A small image classifier, trained from scratch: 7800 steps.
Rows from block 9 of a small image classifier, named by matrix and row number. Rows with one number belong to one channel. Each number is 500 + 25 x the weight over its row's rms, rounded and kept within 0 to 999. All counts start at 0. Numbers have three digits each.
After each channel's rows are labels from the 100 images, of 14848, where the channel reaches its highest value: "top examples" is what is common among them. Only what is clearly more common there than usual is listed. The data: photos of arthropod specimens (BIOSCAN-5M). In brackets: how many of the 100.
# c3: 3x3 conv, stride 2 (model.blocks.9.c3.weight, 192x96x3x3, each kernel summed), inputs 0-95
# c1: pointwise conv, stride 2 (model.blocks.9.c1.weight, 192x96x1x1), inputs 0-95

c3.163:557511509509484499508514496434495484558495533522491543533538523478502502517508467510491521495539513529499500505486511496559522513541520507529543506514491462499512499412521499512522485505482488510495541514493468549490517501497501483516489492548507490519468480514535534512510524517480491523
c1.163:512468484502466484502488488451486473561477497484461516540507484478496460496475507489461492501504483513481483474495474493507471479517508504497541455472472481462487534427494466490508464478453497479497517491458505514465474450488488484477515498496483485477443483491494525511492493497443493500
top examples: order Hymenoptera (75); family Platygastridae (30)

c3.132:523508528532522499507459446494512557504499489497505502511484522497523499494498486474502525540463479526479523491539527510473524508536494473522494461499488476501461519578483506500492507496508490491438458499529516513478517462493465512498498475479526543516487473549487461477552504510507493529
c1.132:512503511509514496504470445524526510509490481473479495504448508482496470490462502460476489517475479512476507469510520508472505486526483469504477479480484441479480509574447457491470496478479473492420475488494517493484498454482480510479500483443505517504486485505475461476514486500506486509
top examples: order Hymenoptera (45)

c3.24:530484500530498501557505492503501459567475510496508533535491536507525516538533518521526499484488503451446516511461485524489514540460481552484525479509483521496535486481494502505525457505502504507518541497496494547540496496547532515510510508520509514516505561491542521495500488486519503504
c1.24:531474469484478493529488479519481475542473479473491525528454485477504492513501527489476475472483478447439509489460494505509487507480465500474506496488476507469531516451473491482482439474496473481497507490474538499498455463518526501481536493485471515477478558462500474490473481474491488489
top examples: order Hymenoptera (59)

c3.156:456522506494557539475514490447477516492504510534496514480517532528468504466510465527512515510536510545476514518500531535513502518479469500483526526484497491520521429512557470527522510507524514478500494498502539526535539491477513508523540491500513532540529483539527481482481478500499502521
c1.156:467556507480552520487502499455482499457515515526495517459520517535485503483533473536515517517539518536477526515478543530529496506481466495486522518490511489544539456493559485515514515507537510489500513498500497511538525496501495553548512501514506529521547468511517479485488471496527493513
top examples: order Hymenoptera (42)

c3.144:507516504486497499481429499513487448536481506561474452543502516530488495518520500510525483502491499487468504545487500515453500534483498504469489519500503491533502488581492515521525506468509512483493538508491483521503510493533533462513491493424506492469461525518528505484492497479498476488
c1.144:497500487472511497507444486506501462525479503522466465548488486512476483509509517484491480495485479478465451522483480513473511501474483494474478536495503489516502515577482502517507490456509489490491533484488526499486483492518510479501509502383495476469456503507513480485486484480485464472
top examples: order Diptera (62)

c3.5:482493476512490478479464472496449457579511507511483497527462494506518495521515500512508480522480483448477494494463447503506509505518462511482537480466486493445516484538488508483535461475498478478504505500497535567485499474517486496493515492470510502480482461478504474542515463481497474480
c1.5:496512528528507495446494492524466485530498521520511500478480520504540509523535492523538499558488511454469521530494442544536540508513480535500539477488515508469508452506508534478531505483513506496502494520508492550501531474521517490510460511517540533499484459516514487522553493489497518470
top examples: order Hymenoptera (76)

c3.121:511459489488512496531488502524446490458493497525442546510525515496507495493450508508493497489504479494486447474485475486496521508518499506500486504482492468473497466500504465534483528517515465478533488509489487481548492472509407502494511501452494472494463523488515460506509498452451484497
c1.121:510464497500474510523502521487451505451486517523468534499538533504532514481480523533520512511492509449504441514510481481519547528522508509511507510487505491494457492493538466548493544523529503488538475516496477497557519489518454488527493518482508490526458519517524495504523506477436496506
top examples: order Coleoptera (48); family Throscidae (33)

c3.81:533513474497483453528495472516513495517492520485500471526478482481525514510510497491456485495448508520536499451509470482477505451521506463511503501522497507480518513498499486501523442510459517522496433495523480534447501494474505488461466473476514517498419520489471493489524491501537486505
c1.81:527501487489486473509500460516505470495476509486467459503495480490539494512511469472443463480464509498536498424498473508502516450522529458509502486527517500466508488494487490485509474480429498506465486492531468518486478467498483508449477451476509526476461492477482495465511501488526495501
top examples: order Hymenoptera (48)

c3.90:478477499511430463491464510452426486460487495469504457500482479440525499515477512489484505483461498537516537472497536501470500491533524508489513488513498513489505528471500451493476492540465496469500488519485495463505470504484526524457494485497464470482483537511480485500475507499520521489
c1.90:473501505514483492465502522442419499448501495491499443487504471439531501499478506479500498487492493551515548492502557469483491488542530492507479479517521482510510488471508453476475496529457496480466491523487474457510480506488513515467480488504495494488503507514497472464487525489526519511
top examples: order Diptera (83)

c3.83:499529511514521470453529514511472543490486523506547443430520490492468528505529534513495542484481504447518484513497478520516493525488504516488482526512537495496488531583496506486464526486509501454460503517508487490499494495514504476545491526487503506485471466492520494463483504491512534474
c1.83:493503496505496460469511495516457520508481510491525458492499459488459523511507539500465517470486488453502484504463467492500478498478505507462463551491512488470484530576475519471461511476511486450444501500496500464470484489498502471513504527476487504466461462481500477473490493471505518465
top examples: order Hemiptera (72)

c3.28:439495496503485506479492496476489478434530384477506488461483487499477504502492506522490499529491483494510514510496453502475514500502505514480526477472513529498490526428481436521511491471516489518536492473486492483475483476452496487500499489479495498508490494499483488534504496529482503520
c1.28:447512516511508508455483475486491514442509428498518495463528500500491509522510508536522518529465497457520488537482463510480538520502524526480530496488519551505504520448498459533505514484524513511542495460516490507499523488481509468550490495483524484526493493524488498536490517551481510517
top examples: order Hymenoptera (72)

c3.107:473493500500492509481503433549485499469537439465448460479532471473483514493517501460474515484500483527500532477533547515476498529542468491489496509523489525505480518489473504490470495504516495474502472517496453449500484469522459514492514491480472495466466527494482463515493498496517524533
c1.107:460501490513494517484508463542499491476531438490452465482514473480480514484526505444475514483497489517497535480529550513476456526541468496491500515524514542499493518507466504478466503484521498488491440523492464458499500459535477506469510509473461510465478537498494504509494480498518514531
top examples: order Diptera (71)

c3.165:478497498492509520527468463523511428515439501513476528514504495486494478500491511526491506499525500502501495506473497509507519507518504486518483581515490429505492471470511425496513515504434487517502490467497504495539516459483451494506535500516510513507478512537473489538518497490487481494
c1.165:497521504480532542517480464482518464494471523515478535500509513513484491523511503528506541514523520479504488525502495522517541506506510474519485525516513436537488469490535463510527534526473476533507503493522488506553545493492472505556526498565540514527502490561489507528520512496510475484
top examples: order Hymenoptera (47)

c3.151:468502502520513477495515473468500529496525501492461481477502503520528514509485534507495480539481492487502488446517490534497478514530480508472540514493514465456545497449490519523496442455453481475476464489514507542486496485479518504480492458485524485502477540467498491577519480493525524504
c1.151:507516495521513500497501492456493481494486490494434490490512501502543508482482511503497469535457487486484480444523509546500478507534459506476525507495499436480523479459451482517503468451458476461459484483481491520508478471486507497460487445503528480498502533476489479542508485490517518500
top examples: order Hymenoptera (57)

c3.143:476496486452541475514492506528512488501525508513494485501498467507497530536515508505446481499505485436483491509470466497559479492492513488467515523461518519482506515509499511500493519482498497504500495468529493479491493482501456466501515489477447534490493479460499502465450427434500500459
c1.143:475503487466530489507478505530505490516521509508502496501512478498476530535516515493429487470504469429479494507474470489537489492497510503476503502477511510488510501497504512492505503466498493512507496465512485484489488485507450473487517490471428535506497481449511497472458435425488488453
top examples: order Hemiptera (84); family Tropiduchidae (25)

c3.70:465502486499491545500512462564488520451487511508502527445492510518503498476520478520497499523524500539484507509507515497518515492538487506516530490503479484511522456442480482495527525481496490487523416487532493477477502466481494468518447470474548507533521480529467512536495489506508495502
c1.70:481489464503489522503493460572501505467478502498491510485478491500496467471505487493469460501517481525454487485496496499515494473532490510515529496454463495494520489424479493474536512431507493498504434480513498475490484467496501474493475469450506503501504462486455487525481459494497491480
top examples: order Hymenoptera (65)

c3.105:489519466479511540493535474467495510458508502513476514474521514579519492513520473487543505477502475471491521534522523518497542530485482500493508509534478508506499481564508517506484518520499499479520518502537543497502511456501473510546523433519533523503508514522530515460504509471500497549
c1.105:484520444453508502489509475495494471484499488480458499533511466540488468504484483473500472454507450440484506499500524480481505478473472480474476512480460483486504498532472493460477510498497477479478524494489545462483453451509486527496539457488513492481503492492492512439480496471482471500
top examples: order Hymenoptera (72); family Formicidae (25)

c3.49:520473495462535466543547515551474527454530526479488506493533536511477511468536468500525515469536493505453494510447473480520519520480470497518512484513489486479518496521500510457455476494478510505485476508525517476519507496469516511486523486492499483515477476523535455461469523457470512482
c1.49:510490514494484487508523542533455511467505527499546485483504579490509490475528461527561514514498519494471493529473488513486503554497478549519545490524519509515481480506544505479485480505492550495503473523517484528529541520484521494501481472520498495523482473538542492464500524483491522501
top examples: order Coleoptera (68)

c3.135:513496497515521481511523450503504512525459568479494511530531504441487495548528455495502493487501524512480481507512498535592545522497511479505500543493487469502490509514502508485491484479472529558472482502496516512530533492512509537518508525511499540499482490543517472507517516490485529491
c1.135:518475499500507470531511470474495499498461539468475502512497481439495465530496451472492498491464541475495456493531457531551532492495499439491465495508502453484446520493485499477474485477477491535456465473491540504523514513474502512503531494505487499489491480505502447492497485474500507489
top examples: order Hemiptera (53)

c3.131:529510520502487551545510445441489532518494536496505512515533495465472502503488487504522536464480510482526471500480496519509521516467566479529501550506515472532504472451497494506521525558485515543502485489537522507536533501473468504518484470478525480484503477523501498484500521502477520486
c1.131:512484499477477518544499433460489499514482537474498500516504478428488474511480495498492506453463509482497452484490469511512513477467545436505476527500498472505481482485468492493519497535470484531493483470503513486527473496460478507484490449472484469481498495508487467490462485471482496464
top examples: order Coleoptera (85)

c3.146:499483484527484491488505473473527494493493513530490486446473480508492544510535526492518555508485440491495509460490505422482508545506480459535507474484497487517517532482513509506495526507508475493501467527531499514521495540507464489509488480507497477490502498511503560492496490538513417512
c1.146:495481473514484482497487474471530500528488481514463506493449471491472510508495507476490526475487431477489495463488515407475490522497468461515496488463476478501493527503488494496476516496495455474495482522522544488486464512500458505497512488479468462468484503494494520504487471516498424492
top examples: order Coleoptera (43)

c3.95:562504508513510513573482514488494476495441484486502515549482492520508490552523466489494459495508489517446502526495491505485493460509549512500469495477495561514483545489495469510495495486499536556509545492505476520458490495490502499526502513486517471513511462488502538507514499500486480462
c1.95:534483486513493489526473489499464462498453493484485475506494470509497478510481464494456464467520470515443482505475459498491469434490525491488445490471480510496481501499452458495479488467489512509498509475478487503462451484494480504504526499464485462489512450461490520499487491480483467459
top examples: order Hemiptera (30); family Aleyrodidae (26)

c3.168:425513482495463484435529475522501531547507463524506481465500473512502496494500492474502512512491484526520492513525474521467460503452476491485484478510511510488460519572487520461462496511486493433484503516507494504491507480496494478490492493488498493459464448488489458493479504506469506508
c1.168:449532510493470509459540490520505548507536484539523490462519495526515506508512468499530540514490482528518499549504494550495495545443481485502498483522527519504441510538502534486485499525511504436499507524530461523504543494498464510524477486514507495485496461494519462504501511518499501520
top examples: order Hemiptera (37)

c3.72:508509517543519549491540483485449510502499480530507579507522511514474488522523507498525507535513478467492470488451491514486526522478527508516541471496493491497522471484529505515530450496475482529526517544527460493526500454508456535498481471517508482535517512526519491527480519515483506470
c1.72:500485486502502513493513492474454493501476453475475534521493472498463463501508532479485488512485454463465464475467511484478473481479486505499524495478465481481494489464486479486496442476473479526509512506498518484514461411499455523460530492465477492492494514520481493512474486491449493469
top examples: order Hymenoptera (70)

c3.125:480514413472512523493526475549506495443475493521493480467478471524492481527490491484476468484479473438486477528515512478530522477525497489462503494493473513486508522527506509484481515486540454496515508479507501443487479467491520523516508476453506523515501486504471493476488470501486460534
c1.125:480523429498514547492534503533515503458499496525511472475500483528521505533499478508519482503493489430493495582526509468533528523529499515491524504502491522507524500505527519485508517499555470501533489511507489470482495478526511514559502478493533544513511500522484524472502502512507474544
top examples: order Hemiptera (58)

c3.113:527481484511514516536497531535507572450469491500513554490501541531496502517493500467527478470512478499518488486508521504511502520488526535496503471490473542492525520503511508482482484523512483519518536501539498460497494527526474486517518447501523430552500516496542492537466494491470500472
c1.113:510464466506490512531467507532505525483477470508488538510471516509478485499463487459502459484506464473481487463477518496489469495475497506486512458478451509460533509514492498478490481499502476483516513489508511436502463504514464514479532458476499445531499538485513458526461474480450490467
top examples: order Hemiptera (42)