config.yaml
dataset: "photos of arthropod specimens (BIOSCAN-5M)"
train_examples: 195000
image_size: 32
color_jitter: 0.1
num_classes: 218
mixing: "mixup"
loss: "binary_cross_entropy"
head_dropout: 0.2
init: "torch_default"
optimizer: "ademamix"
beta1: 0.9
steps: 7800
epochs: 10.2
final_lr_fraction: 0.05
weight_decay: 0.0
Rows from block 4 of a small image classifier, named by matrix and row number. Rows with one number belong to one channel. Each number is 200 + 40 x the weight over its row's rms, rounded and kept within 0 to 999. All counts start at 0.
After each channel's rows are labels from the 100 images, of 14848, where the channel reaches its highest value: "strongest on" is what is common among them. Only what is clearly more common there than usual is listed. The data: photos of arthropod specimens (BIOSCAN-5M). In brackets: how many of the 100, against the usual share in percent.
# c3: 3x3 conv (model.blocks.4.c3.weight, 96x96x3x3, each kernel summed), inputs 0-95
# c1: pointwise conv (model.blocks.4.c1.weight, 96x96x1x1), inputs 0-95

c3.24,224,166,226,264,250,141,169,265,226,194,221,214,201,203,165,259,196,227,209,218,215,212,210,142,192,148,181,186,201,258,242,225,156,241,232,241,243,252,200,262,205,241,212,231,203,205,129,241,239,247,234,219,224,180,253,209,218,198,188,296,173,223,188,220,236,275,224,219,193,197,232,200,191,61,215,262,197,241,187,245,220,162,242,249,191,94,300,236,196,219,141,226,207,217,226,191
c1.24,201,171,184,182,187,187,172,250,144,147,186,146,122,147,143,225,201,153,125,207,175,199,181,200,182,211,154,170,118,193,150,222,188,159,142,114,143,173,188,113,146,197,231,167,205,248,167,197,234,212,183,144,318,188,185,173,168,186,175,260,256,144,132,175,233,201,197,176,184,134,239,151,218,188,220,179,244,205,137,207,221,148,181,172,166,143,200,173,211,173,191,180,144,142,190,210
strongest on: order Hemiptera (28 vs 11.3)

c3.80,177,168,209,165,186,118,173,225,233,194,243,202,180,168,231,174,264,189,195,197,147,239,176,180,248,186,180,180,231,104,151,100,242,223,178,184,131,179,149,174,215,231,189,188,230,128,171,125,245,185,180,195,174,209,153,213,193,233,170,154,175,136,221,206,128,214,223,206,214,173,209,214,240,191,222,204,150,163,192,262,225,82,187,173,147,214,82,228,222,182,131,179,140,189,188,197
c1.80,170,208,211,142,156,174,212,223,168,159,213,130,208,140,199,153,189,109,146,204,177,194,195,196,227,258,164,188,220,188,129,173,210,222,123,182,133,154,133,107,187,198,209,123,217,158,187,174,200,176,195,107,185,209,138,180,240,215,176,180,209,133,160,169,182,194,177,126,149,181,225,225,245,255,220,199,186,158,154,171,183,204,126,158,192,235,125,200,163,177,97,184,177,214,178,205
strongest on: order Hemiptera (28 vs 11.3)

c3.62,188,277,224,196,113,227,213,208,229,200,155,167,235,179,148,216,133,208,148,271,178,182,150,300,137,194,204,253,227,227,213,315,218,218,181,201,220,167,214,207,198,196,170,213,138,226,201,232,223,133,160,124,236,205,166,199,235,171,203,188,252,181,128,128,190,242,194,150,149,247,125,208,199,213,151,171,256,186,193,147,194,178,182,186,229,197,206,127,153,235,241,173,254,185,162,218
c1.62,196,247,211,200,173,203,120,247,215,209,242,175,134,159,217,185,203,219,187,185,107,267,180,233,253,268,216,178,209,111,148,195,189,209,167,135,194,154,233,190,256,239,237,192,164,214,178,140,238,168,115,146,225,211,154,130,231,251,214,200,243,125,174,182,189,216,233,207,196,235,162,170,224,193,201,202,277,196,227,241,267,146,219,153,157,241,100,198,211,148,232,180,212,150,172,199
strongest on: order Hemiptera (33 vs 11.3)

c3.68,217,185,230,134,101,232,151,278,146,155,171,212,234,190,191,139,218,158,217,233,168,130,164,286,165,221,238,189,243,170,219,246,222,179,163,176,213,150,250,179,201,173,168,200,182,228,192,216,196,218,136,121,236,236,227,140,255,206,202,115,225,145,207,133,162,173,170,205,206,189,158,190,260,252,175,202,223,140,182,208,168,153,220,166,159,274,162,182,161,194,222,121,202,190,158,252
c1.68,178,220,158,165,158,198,232,262,157,199,209,210,240,157,137,168,207,139,245,233,179,188,195,290,202,262,237,169,268,164,174,230,251,169,161,185,201,154,189,192,226,194,190,131,158,285,186,213,118,199,187,193,261,205,229,206,246,199,160,116,209,182,172,166,233,119,138,164,201,134,194,104,214,279,201,183,236,166,183,210,157,179,183,178,193,231,139,189,229,127,255,153,190,184,176,186
strongest on: order Hemiptera (29 vs 11.3)

c3.22,145,231,157,230,143,195,219,255,220,222,192,163,210,171,95,150,160,121,187,257,168,178,172,238,208,259,213,193,229,243,189,261,238,172,159,156,191,157,171,175,206,129,208,110,154,260,178,194,183,220,172,205,271,208,175,145,196,173,186,223,272,197,204,173,158,220,224,162,161,133,194,181,227,244,188,160,266,202,236,159,196,241,217,147,151,236,158,169,208,197,247,179,103,171,173,134
c1.22,186,201,205,278,210,225,223,215,289,221,284,257,189,224,153,238,168,192,264,131,203,201,199,97,248,223,243,228,243,210,215,244,198,195,200,209,216,220,169,261,268,156,262,152,186,174,235,229,195,226,236,296,155,207,198,204,259,178,228,193,136,277,256,209,196,189,227,233,212,202,251,232,255,157,224,206,118,217,237,217,250,226,247,192,235,153,226,213,244,163,155,213,181,255,203,156
strongest on: order Coleoptera (40 vs 16.8)

c3.85,91,267,114,235,188,176,222,161,202,169,176,188,160,192,117,173,210,117,211,205,181,234,229,256,219,279,218,141,240,261,188,217,223,204,202,204,228,154,134,233,147,160,217,134,190,219,155,235,137,262,233,245,195,143,182,205,241,192,213,224,179,220,221,215,161,240,185,193,190,193,187,123,244,181,246,179,194,206,242,166,199,219,162,219,201,235,222,151,230,150,231,181,115,200,135,125
c1.85,106,253,139,234,278,164,219,182,238,248,227,256,194,206,167,193,236,154,258,127,196,213,210,134,226,214,259,147,236,214,196,145,186,239,200,257,236,233,177,248,235,231,213,158,225,160,171,202,156,199,279,292,193,184,258,288,205,230,217,237,153,226,224,223,217,221,206,197,231,173,161,161,190,123,218,254,146,215,217,240,236,171,176,256,235,124,202,211,213,187,187,198,156,235,175,152
strongest on: order Coleoptera (53 vs 16.8)

c3.78,233,225,166,217,135,220,230,164,196,175,146,133,166,207,172,189,146,168,140,266,164,188,233,279,183,188,220,183,202,206,190,275,248,145,211,212,223,163,235,180,120,170,193,215,209,237,214,232,190,172,177,109,269,169,219,273,252,132,209,140,228,152,193,180,225,186,157,175,204,251,213,266,182,247,232,130,201,213,177,173,210,212,121,224,197,188,198,115,195,130,249,167,205,160,125,179
c1.78,198,226,179,195,166,151,210,206,258,216,229,198,128,161,189,207,206,197,232,200,181,248,240,203,245,205,232,173,185,43,163,199,208,133,168,197,162,211,186,192,242,231,238,176,219,214,200,127,221,225,157,155,220,210,151,185,242,250,184,188,190,151,235,206,191,209,206,212,188,275,263,257,196,222,261,236,218,167,150,244,274,125,201,152,115,205,91,199,237,203,179,199,140,135,214,186
strongest on: order Hemiptera (36 vs 11.3)