A small image classifier, trained from scratch: 32-pixel images.
Rows from block 9 of a small image classifier, named by matrix and row number. Rows with one number belong to one channel. Each number is 500 + 25 x the weight over its row's rms, rounded and kept within 0 to 999. All counts start at 0. Numbers have three digits each.
After each channel's rows are labels from the 100 images, of 14848, where the channel reaches its highest value: "place" is the part of the image that holds the peak. Only what is clearly more common there than usual is listed. The data: photos of arthropod specimens (BIOSCAN-5M).
# c3: 3x3 conv, stride 2 (model.blocks.9.c3.weight, 192x96x3x3, each kernel summed), inputs 0-95
# c1: pointwise conv, stride 2 (model.blocks.9.c1.weight, 192x96x1x1), inputs 0-95

c3.134:486473496479498486486503492509532506458520531502505544470537469483505531530505480487485515486489497497500516492486513483482475496491492497478509552489511477527537487498490495485485491483457489472479494523501424473537474497501506623488467515477487472490490490486518478514476476518496506454
c1.134:484453493475515496485497458475533526460462536498474554460502461505505509525511475479494471490466492475489482489491509484503490489497508476468507527455486509509521469496476476454486473483454492479464513521461466480534460486479473570469467521472470505493503476493515490507494476496506500454
place: bottom right

c3.181:471456486498470477501478495556529494526494490490463498498480487489496462451491546476473485501470513513474474478485474501480478501458467468493514517477500456450483502521449504463435455449499487458493464456479467501484474514485495487487514505470484494474486492486485503511477474489502485497
c1.181:468468494491477484521479503557524448546476463486469502528471481522501461472505521474469466513464534517461471482521487493491475481483464483474507501467492482479469527535467495469455460454518497500477462443474476502486460516497508506483528512475483508476503500501476500510504490484527484486
place: top left

c3.162:478516508493494462463535490480476509452513536541499464512518503476502513515529491506491515483450485526499483500507486519522522549480456525514500614509493507479530455523517515481445531495496521507499493489498509489503520463520466485533505485482495518511484511537527479468507500496487499524
c1.162:479472488480473447494495437467441498498484520492469471524512485470516495513508500496475511477427479507486454480490464511483508507464449485496494536503483501450499479514497483492442491492493506497495481464476532471514507469476478500496538513471461504508489508499486447476493499465470513489
place: middle right

c3.111:476501500519513503519481504524494504457498520502496463450501481483506556524477497500519479519479470471512511516508473468483505531501525491491502528446510499504551532486492473481493489485517496536478496541451493528523487521545482483514509529510473544477454510495552449477535509482485535444
c1.111:496486459502491492506472477514496488474480496485450487474498471479489527514473491465481451497464438477492486475519481445459482501500498472500499534434509491488536516504482474476503480480477501514462493511457491491519457504534494494483513526486469507454473487483513442485511494482476510443
place: bottom centre; bottom right

c3.97:487506479504525494527485483545495502526479502496463479514469529483507485472476497507501468488503477491496482487513494494465503537475459465505483511523504525476460504497515509477459537474535504500505480512493518489496489499470495380464439454484469487461489494524487482536480505485503484489
c1.97:518509476512528478530464479534481510527495489469440488496501506455507469498483483485483457493487481506486470470512496512446494511484495433507478498495487518482506496440521525502439527451516450476507495495486510475507477487453496452470468465452487488481502486500474477521490512485497494498
place: middle right

c3.102:463456525493554491525481508500555522478503450499526486460496520546485530457499510519517507492526502510485525488519475470494533518489498513526477458517533496490481477503483509538486486528498516565542466489519509441526529481505484521492499512489498538501486467522525485455515516527492536508
c1.102:448427476499519470502475488510507499505490467491517487470475496513486521466492498479486490491496475506465482464517470468483531509493507497522465495463508484449450485520474483511502477490473492527532477476499539454515538434503504521467515513455496528489479442486507474496504523518475515508
place: top centre

c3.91:466479539482488516456521488479492474474500509412522442472495518534496532456494521507518473483513531487466503486484489498531515490501449510488478491495526492503519490475431461510442517479489491513540500472471512469483446497530488488496518525522493500494501524511513504468513496506512512494
c1.91:486493535479500545480527498500489439446509517449525455486493514522508517467510497538546506516508531471449505514483487497526516511533474524485498489517514490528517468496453475514444538473529511517529508494454497497503487514550491498527492521536507498511495515528519533472538494512530522497
place: top centre

c3.109:446484490470492473469526488511500479505486502505552507485478481497468518461481510491465498497513507451505468472462466476488530491472514479499519526523511493471462481495504486533549465523464519549490461469476473476499480516469511465451457509511473518481483538479453479531493484499502511484
c1.109:471478480478520454477530491500521486513463509524542524502482481472468526492458502481438490485495491481492449473478483482510529470481529480497497509533509490462478492483504472522560500517471484562496476477476476481506472510453500479459455512489465509484506523464457489531511493510505499502
place: bottom right

c3.148:527484536502494501509539514423477477476477463474492484492514514488484515484477518521513510518518521510532488504479514512476510483538498525519469432489548465499488472442494435503511513485503509524488503543488495468502497485532512510524483507497519490495511500473521514537535552508476551522
c1.148:507484506498488483505511503455461452478489472467466496508515489479460481471463541488455487498501495493515491481457507504494484448514483505499448462478516470468492498455476447493504497462490480509469493500473512450476449472508503510493514503451480486475483504437486492531507504463477505497
place: middle left

c3.21:451499508504446495470514470505494468572472537484558494445504493521489512522521514526493538514484518487531527488463502502536532544484532500498547520533507480458500489496479509512500497540499492512510559512493529535481466525522523517514519474501489539499468486494477491503514490517499476507
c1.21:470477495512449491474517468502516465539483497502526487473461483514480494526506515492479506497501503500493501469502513531537527521503499504515531497521527474442482499505455502494490482511505493524503535518515513522457433502543480529487501468493470568493450478466485466497560481482472468513
place: middle right

c3.52:489488475510479469506551491489450500466445514468511477495513513501486513497511502507479510459539479499498484518442497481472489439529474519496480472477523518476494487487495458474483515533517517468497520520496528463450516490524459509459509459501497500549507495495493505496488548493444516528
c1.52:485481486527498469473540457477470510519465513478488514485520489482483506510499499500479512474538446500515490496480511501495497457473483509500482491496529498461486473507489473442509516532483495475458516510502515451480495481534416504449499440509486513501498493480511466457473526490451502505
place: middle right

c3.128:470455497506509442504489473499481462524487458507470480511495484502491506470509524527498514525498495523493488492453465497498478493449456478496517447526502479478521518495489524489495413481436538486488493497481509512515514455456524506477528508507491487466511478520463498472500518506494511463
c1.128:490462505519520444501502473504483471498508493516516476502521494522500529493533516547502562538528500532512489503461478508513495527452491500509528443512503507474506518479495539504507433503475517488505497513511495517531552496469514491484506514527500496459524464530500484471509567526515526457
place: bottom centre

c3.180:467513488470479465491459486477515474480475510464457475510515472480476476473477505485464468494521478506498460481504480481495459469489477485469479507462499478471532507539468462477461500441506501508485496460468498507492461484480497500479567505472478514475507505482456523491514482444507498498
c1.180:471496493461442472484462484483517479468473491473468466492511484480484479476480492483470457494497488489496454478488488493494454472480485486467480504457481472470522515534467481490478478456523498519492475454463488498488459488491501495465560508465481506472498509467465528508505486454497498463
place: top right

c3.141:475488498512482477488511455450492480513469504482464488530513501454514481509496534483518467470470513462511515456489480529482516454512495500477497480460499519465533513493496511481510513477490497488478438515517566492550520478517485519476502471492570499486506538518488460534503488519518489525
c1.141:500517521486494504496523471467525472453502507484476476470500489490524482528508470513537480490507538495509526493516513530507518450541509504477512482452503484506515485445486514500478529493529520496482438493521507508571528486501459520519470495510567491489540518538502481529522498490543494535
place: middle left

c3.76:501526492490447463514457515514535474518449544487543500532481481462490492525494511480463495504470516524515469487520511486479491460520539487519502518485500495475535525523503506500514462490485504506486485488510481540426517526469541468496499520498511511521428517502468499530515488506530473523
c1.76:504504496494469459499459505518533458520454531480521505524479483479503490524496501439432478486458497520501452465533529501496484442519519491500491505472506502449524508519507483484492474460460498500474498490501487523438494503492502485464500503493512526514434510509482515507518500494511472533
place: bottom left

c3.115:504495501481476474445509484488473457508462538524492449510488452481519501505493481511487508538488488486483517481487485483474490480496480482491486530456490515510493507608478493478500545495469502431513502512478485477525482469518495507484463525479505516456522468510492481496479519489493495475
c1.115:505503514485486481438509500485470453490474521526480429474486480496535503485480461555516503557503501510472525509490487492504518519493495487501488528469496501546489465549482498490499546511487519449520500506460456498535497482527511502502461552481523504471535477529485489481512526496510502509
place: bottom centre

c3.38:516477501518466505535467445524508486570468496494480548521500489482491482532499505518507498489470488503503525466435475501482504536488536487503549496489467487473537488530488506509523475518462478460511572501514494505543489515511501538507530491498507488476516471511506461515469503507515464486
c1.38:526483522516483505514482463524497483509464509493497564509514489442504482540532496525531511489486482523512516489451498526469503564493536503507552514506472509473524502510496507526522473529479477472520544493541492495531521522511464525528528498491512494488540472551508462516478524540502475489
place: centre

c3.147:487486486502504461492471446485522475501477512494449489490498502500480497503507508457470465480471504486514469467526463495508498470516467471486457526479509464448514503506478492486503481445462499522464465468484510492479451479484486485471511486473463505458472488481478491526545466451477481489
c1.147:507508504530501448510474450479514455496469527504469493484506523489488517494516494436466481495479510502499454457517456519523503455501496469476479528516509442461510496491482510531550506477494495516489456473481504515515437481482488491457502499498455523484501497492478498524532479465508482492
place: top centre

c3.119:473495467511484524473495498477504532469492475486483506492477523530479519484509488454491449452511492531449564493561514506483466496558479500510468502488493514507459506502524455474516473490491514514494461521483476486478509471492536502476499459511509525516444495514488526492514467474487520534
c1.119:487522460498507530463504506503494548427516496492493502461521526510471500466520494497510483468532504507478564505538517505511469508541499500521465488503516495530493492468525475489488501515499527509490446511513439485489538494494554476503438469499540518518475488525473513487501473495508531507
place: centre

c3.99:451498517496477540451504495441472491412481532533507490465500526461477505494503484500500503543490464454513442523453480516509549502473487485492476473497529516493502475502513468510505512512505503486490508498493518498458509482472476505520525512490496480554506511498500471500459496498471517479
c1.99:483487511492475538474491479428423486440482503512502496481491511441471507490495509489500485516466471414503468517451484503507514505494491487478487468494509507510483499466512467488495482496504485485483521485485513503429498470484485497497537511490480477533482515495489478499463491485462503500
place: centre

c3.33:525524454486559522542520482501479521486508499509477488520493484505452477527472479504488486457544493472484505492494503494524486489499502491495434472473494511496463527503506463515478543508511471481482466506495512487507482503507454417495499458472499497478498497496512435510468468479519505467
c1.33:531583490504559534515524504497475522477518494525496497514515474519471489545501475519499517479555519485489518510516504514524510495507498503497448477482520511522464521437523478521466553512550474493482477513497496505519513515504473447521496472494531510498516492513525458495495485513544509491
place: bottom centre

c3.43:474479506519505504501471498510522487505466464516469511501520507465458495502508501467494472516516487507487428499521514520458452525478447495489512499492520508466515486516519513427479445421514508487476499515481475473492460523505450502491499480481482504487500506495528471511505520517460522478
c1.43:473495494507511488510472492523522492508448468485449509499517489473473503498512485487495458510534494504504418488525502513452455493491450507480520495462503490472524498506520503465474478445515497502517495497456485468496463502496456502498498501426492496453501497477518476514497537503472526468
place: middle left

c3.65:500477544514501478493490446524457479500472486492460488459546487468486527519526528501533506533469504453505452484441459540485506501536496505507528463470533492503478505516468499495508462482462479464486463503505515511493491478511468476534516530496504477460503494491502504503510511496509549466
c1.65:513492545520511515481506479510461500506496499505462484475535500489486528522538520486544507519475508454499475498444473557495528535534470518519528454489547503518484494524494521497509461476485495481485501533529515537462528498529495483556503529511515495463493495514531514501540511481515557484
place: middle left

c3.183:495497485454459503474524504534511521447501490529466462480548468483503513484487457506514508496487461421527484533495487511475537509514513472433512450479487520493500505534519511514508492521507501502490498509430492481486537509496514481513480518509507478497498499481462491505498542497487517545
c1.183:490484490457455467487495488533513507483495468502447494502509471491473500479474496472495492464478434423489461517486480494467491486494496463435493454462483502479506530539485499504501475502497477486482503492448521477489493499509501500481519511493468468477495497450459472514482509470486496520
place: bottom centre

c3.62:506465526472481490497521527482526506518502531502485482487538485543487549534503468520508524488539472493495515546515520470491532528487485489473531543496479503490514466494481515523506493498456488527513538510482527533490512509459579507502521568474525508531489527491501462487503526504539520490
c1.62:498472504453496474512499521498523492495479504470470500493515470514475531496453499501472495476517461488481497522521502465494500503502473478461509552475437501486523489488472503520497458476446457513508529488451537509484477505457561499476535540462495486503472541466480474508496494490508498471
place: bottom centre

c3.41:537475481537485550492519475506461476508481508500498552514507508503476467536513474506500486509512501541493494516411524528497491516518482508505502465456477509502480474488514445499536488495503470510490465521513497516475491497523453502525464469490517528527514462484535496519532469457475498532
c1.41:523471464509470533492502464519471483535491505493483529510476481481455454495469495487465489494486476524491489502423521493504472503492495465488507491452465495478481486492496442482511460479482483491513477512510516480438461488516470500499489460462479501481484484487494483493486461461442477505
place: centre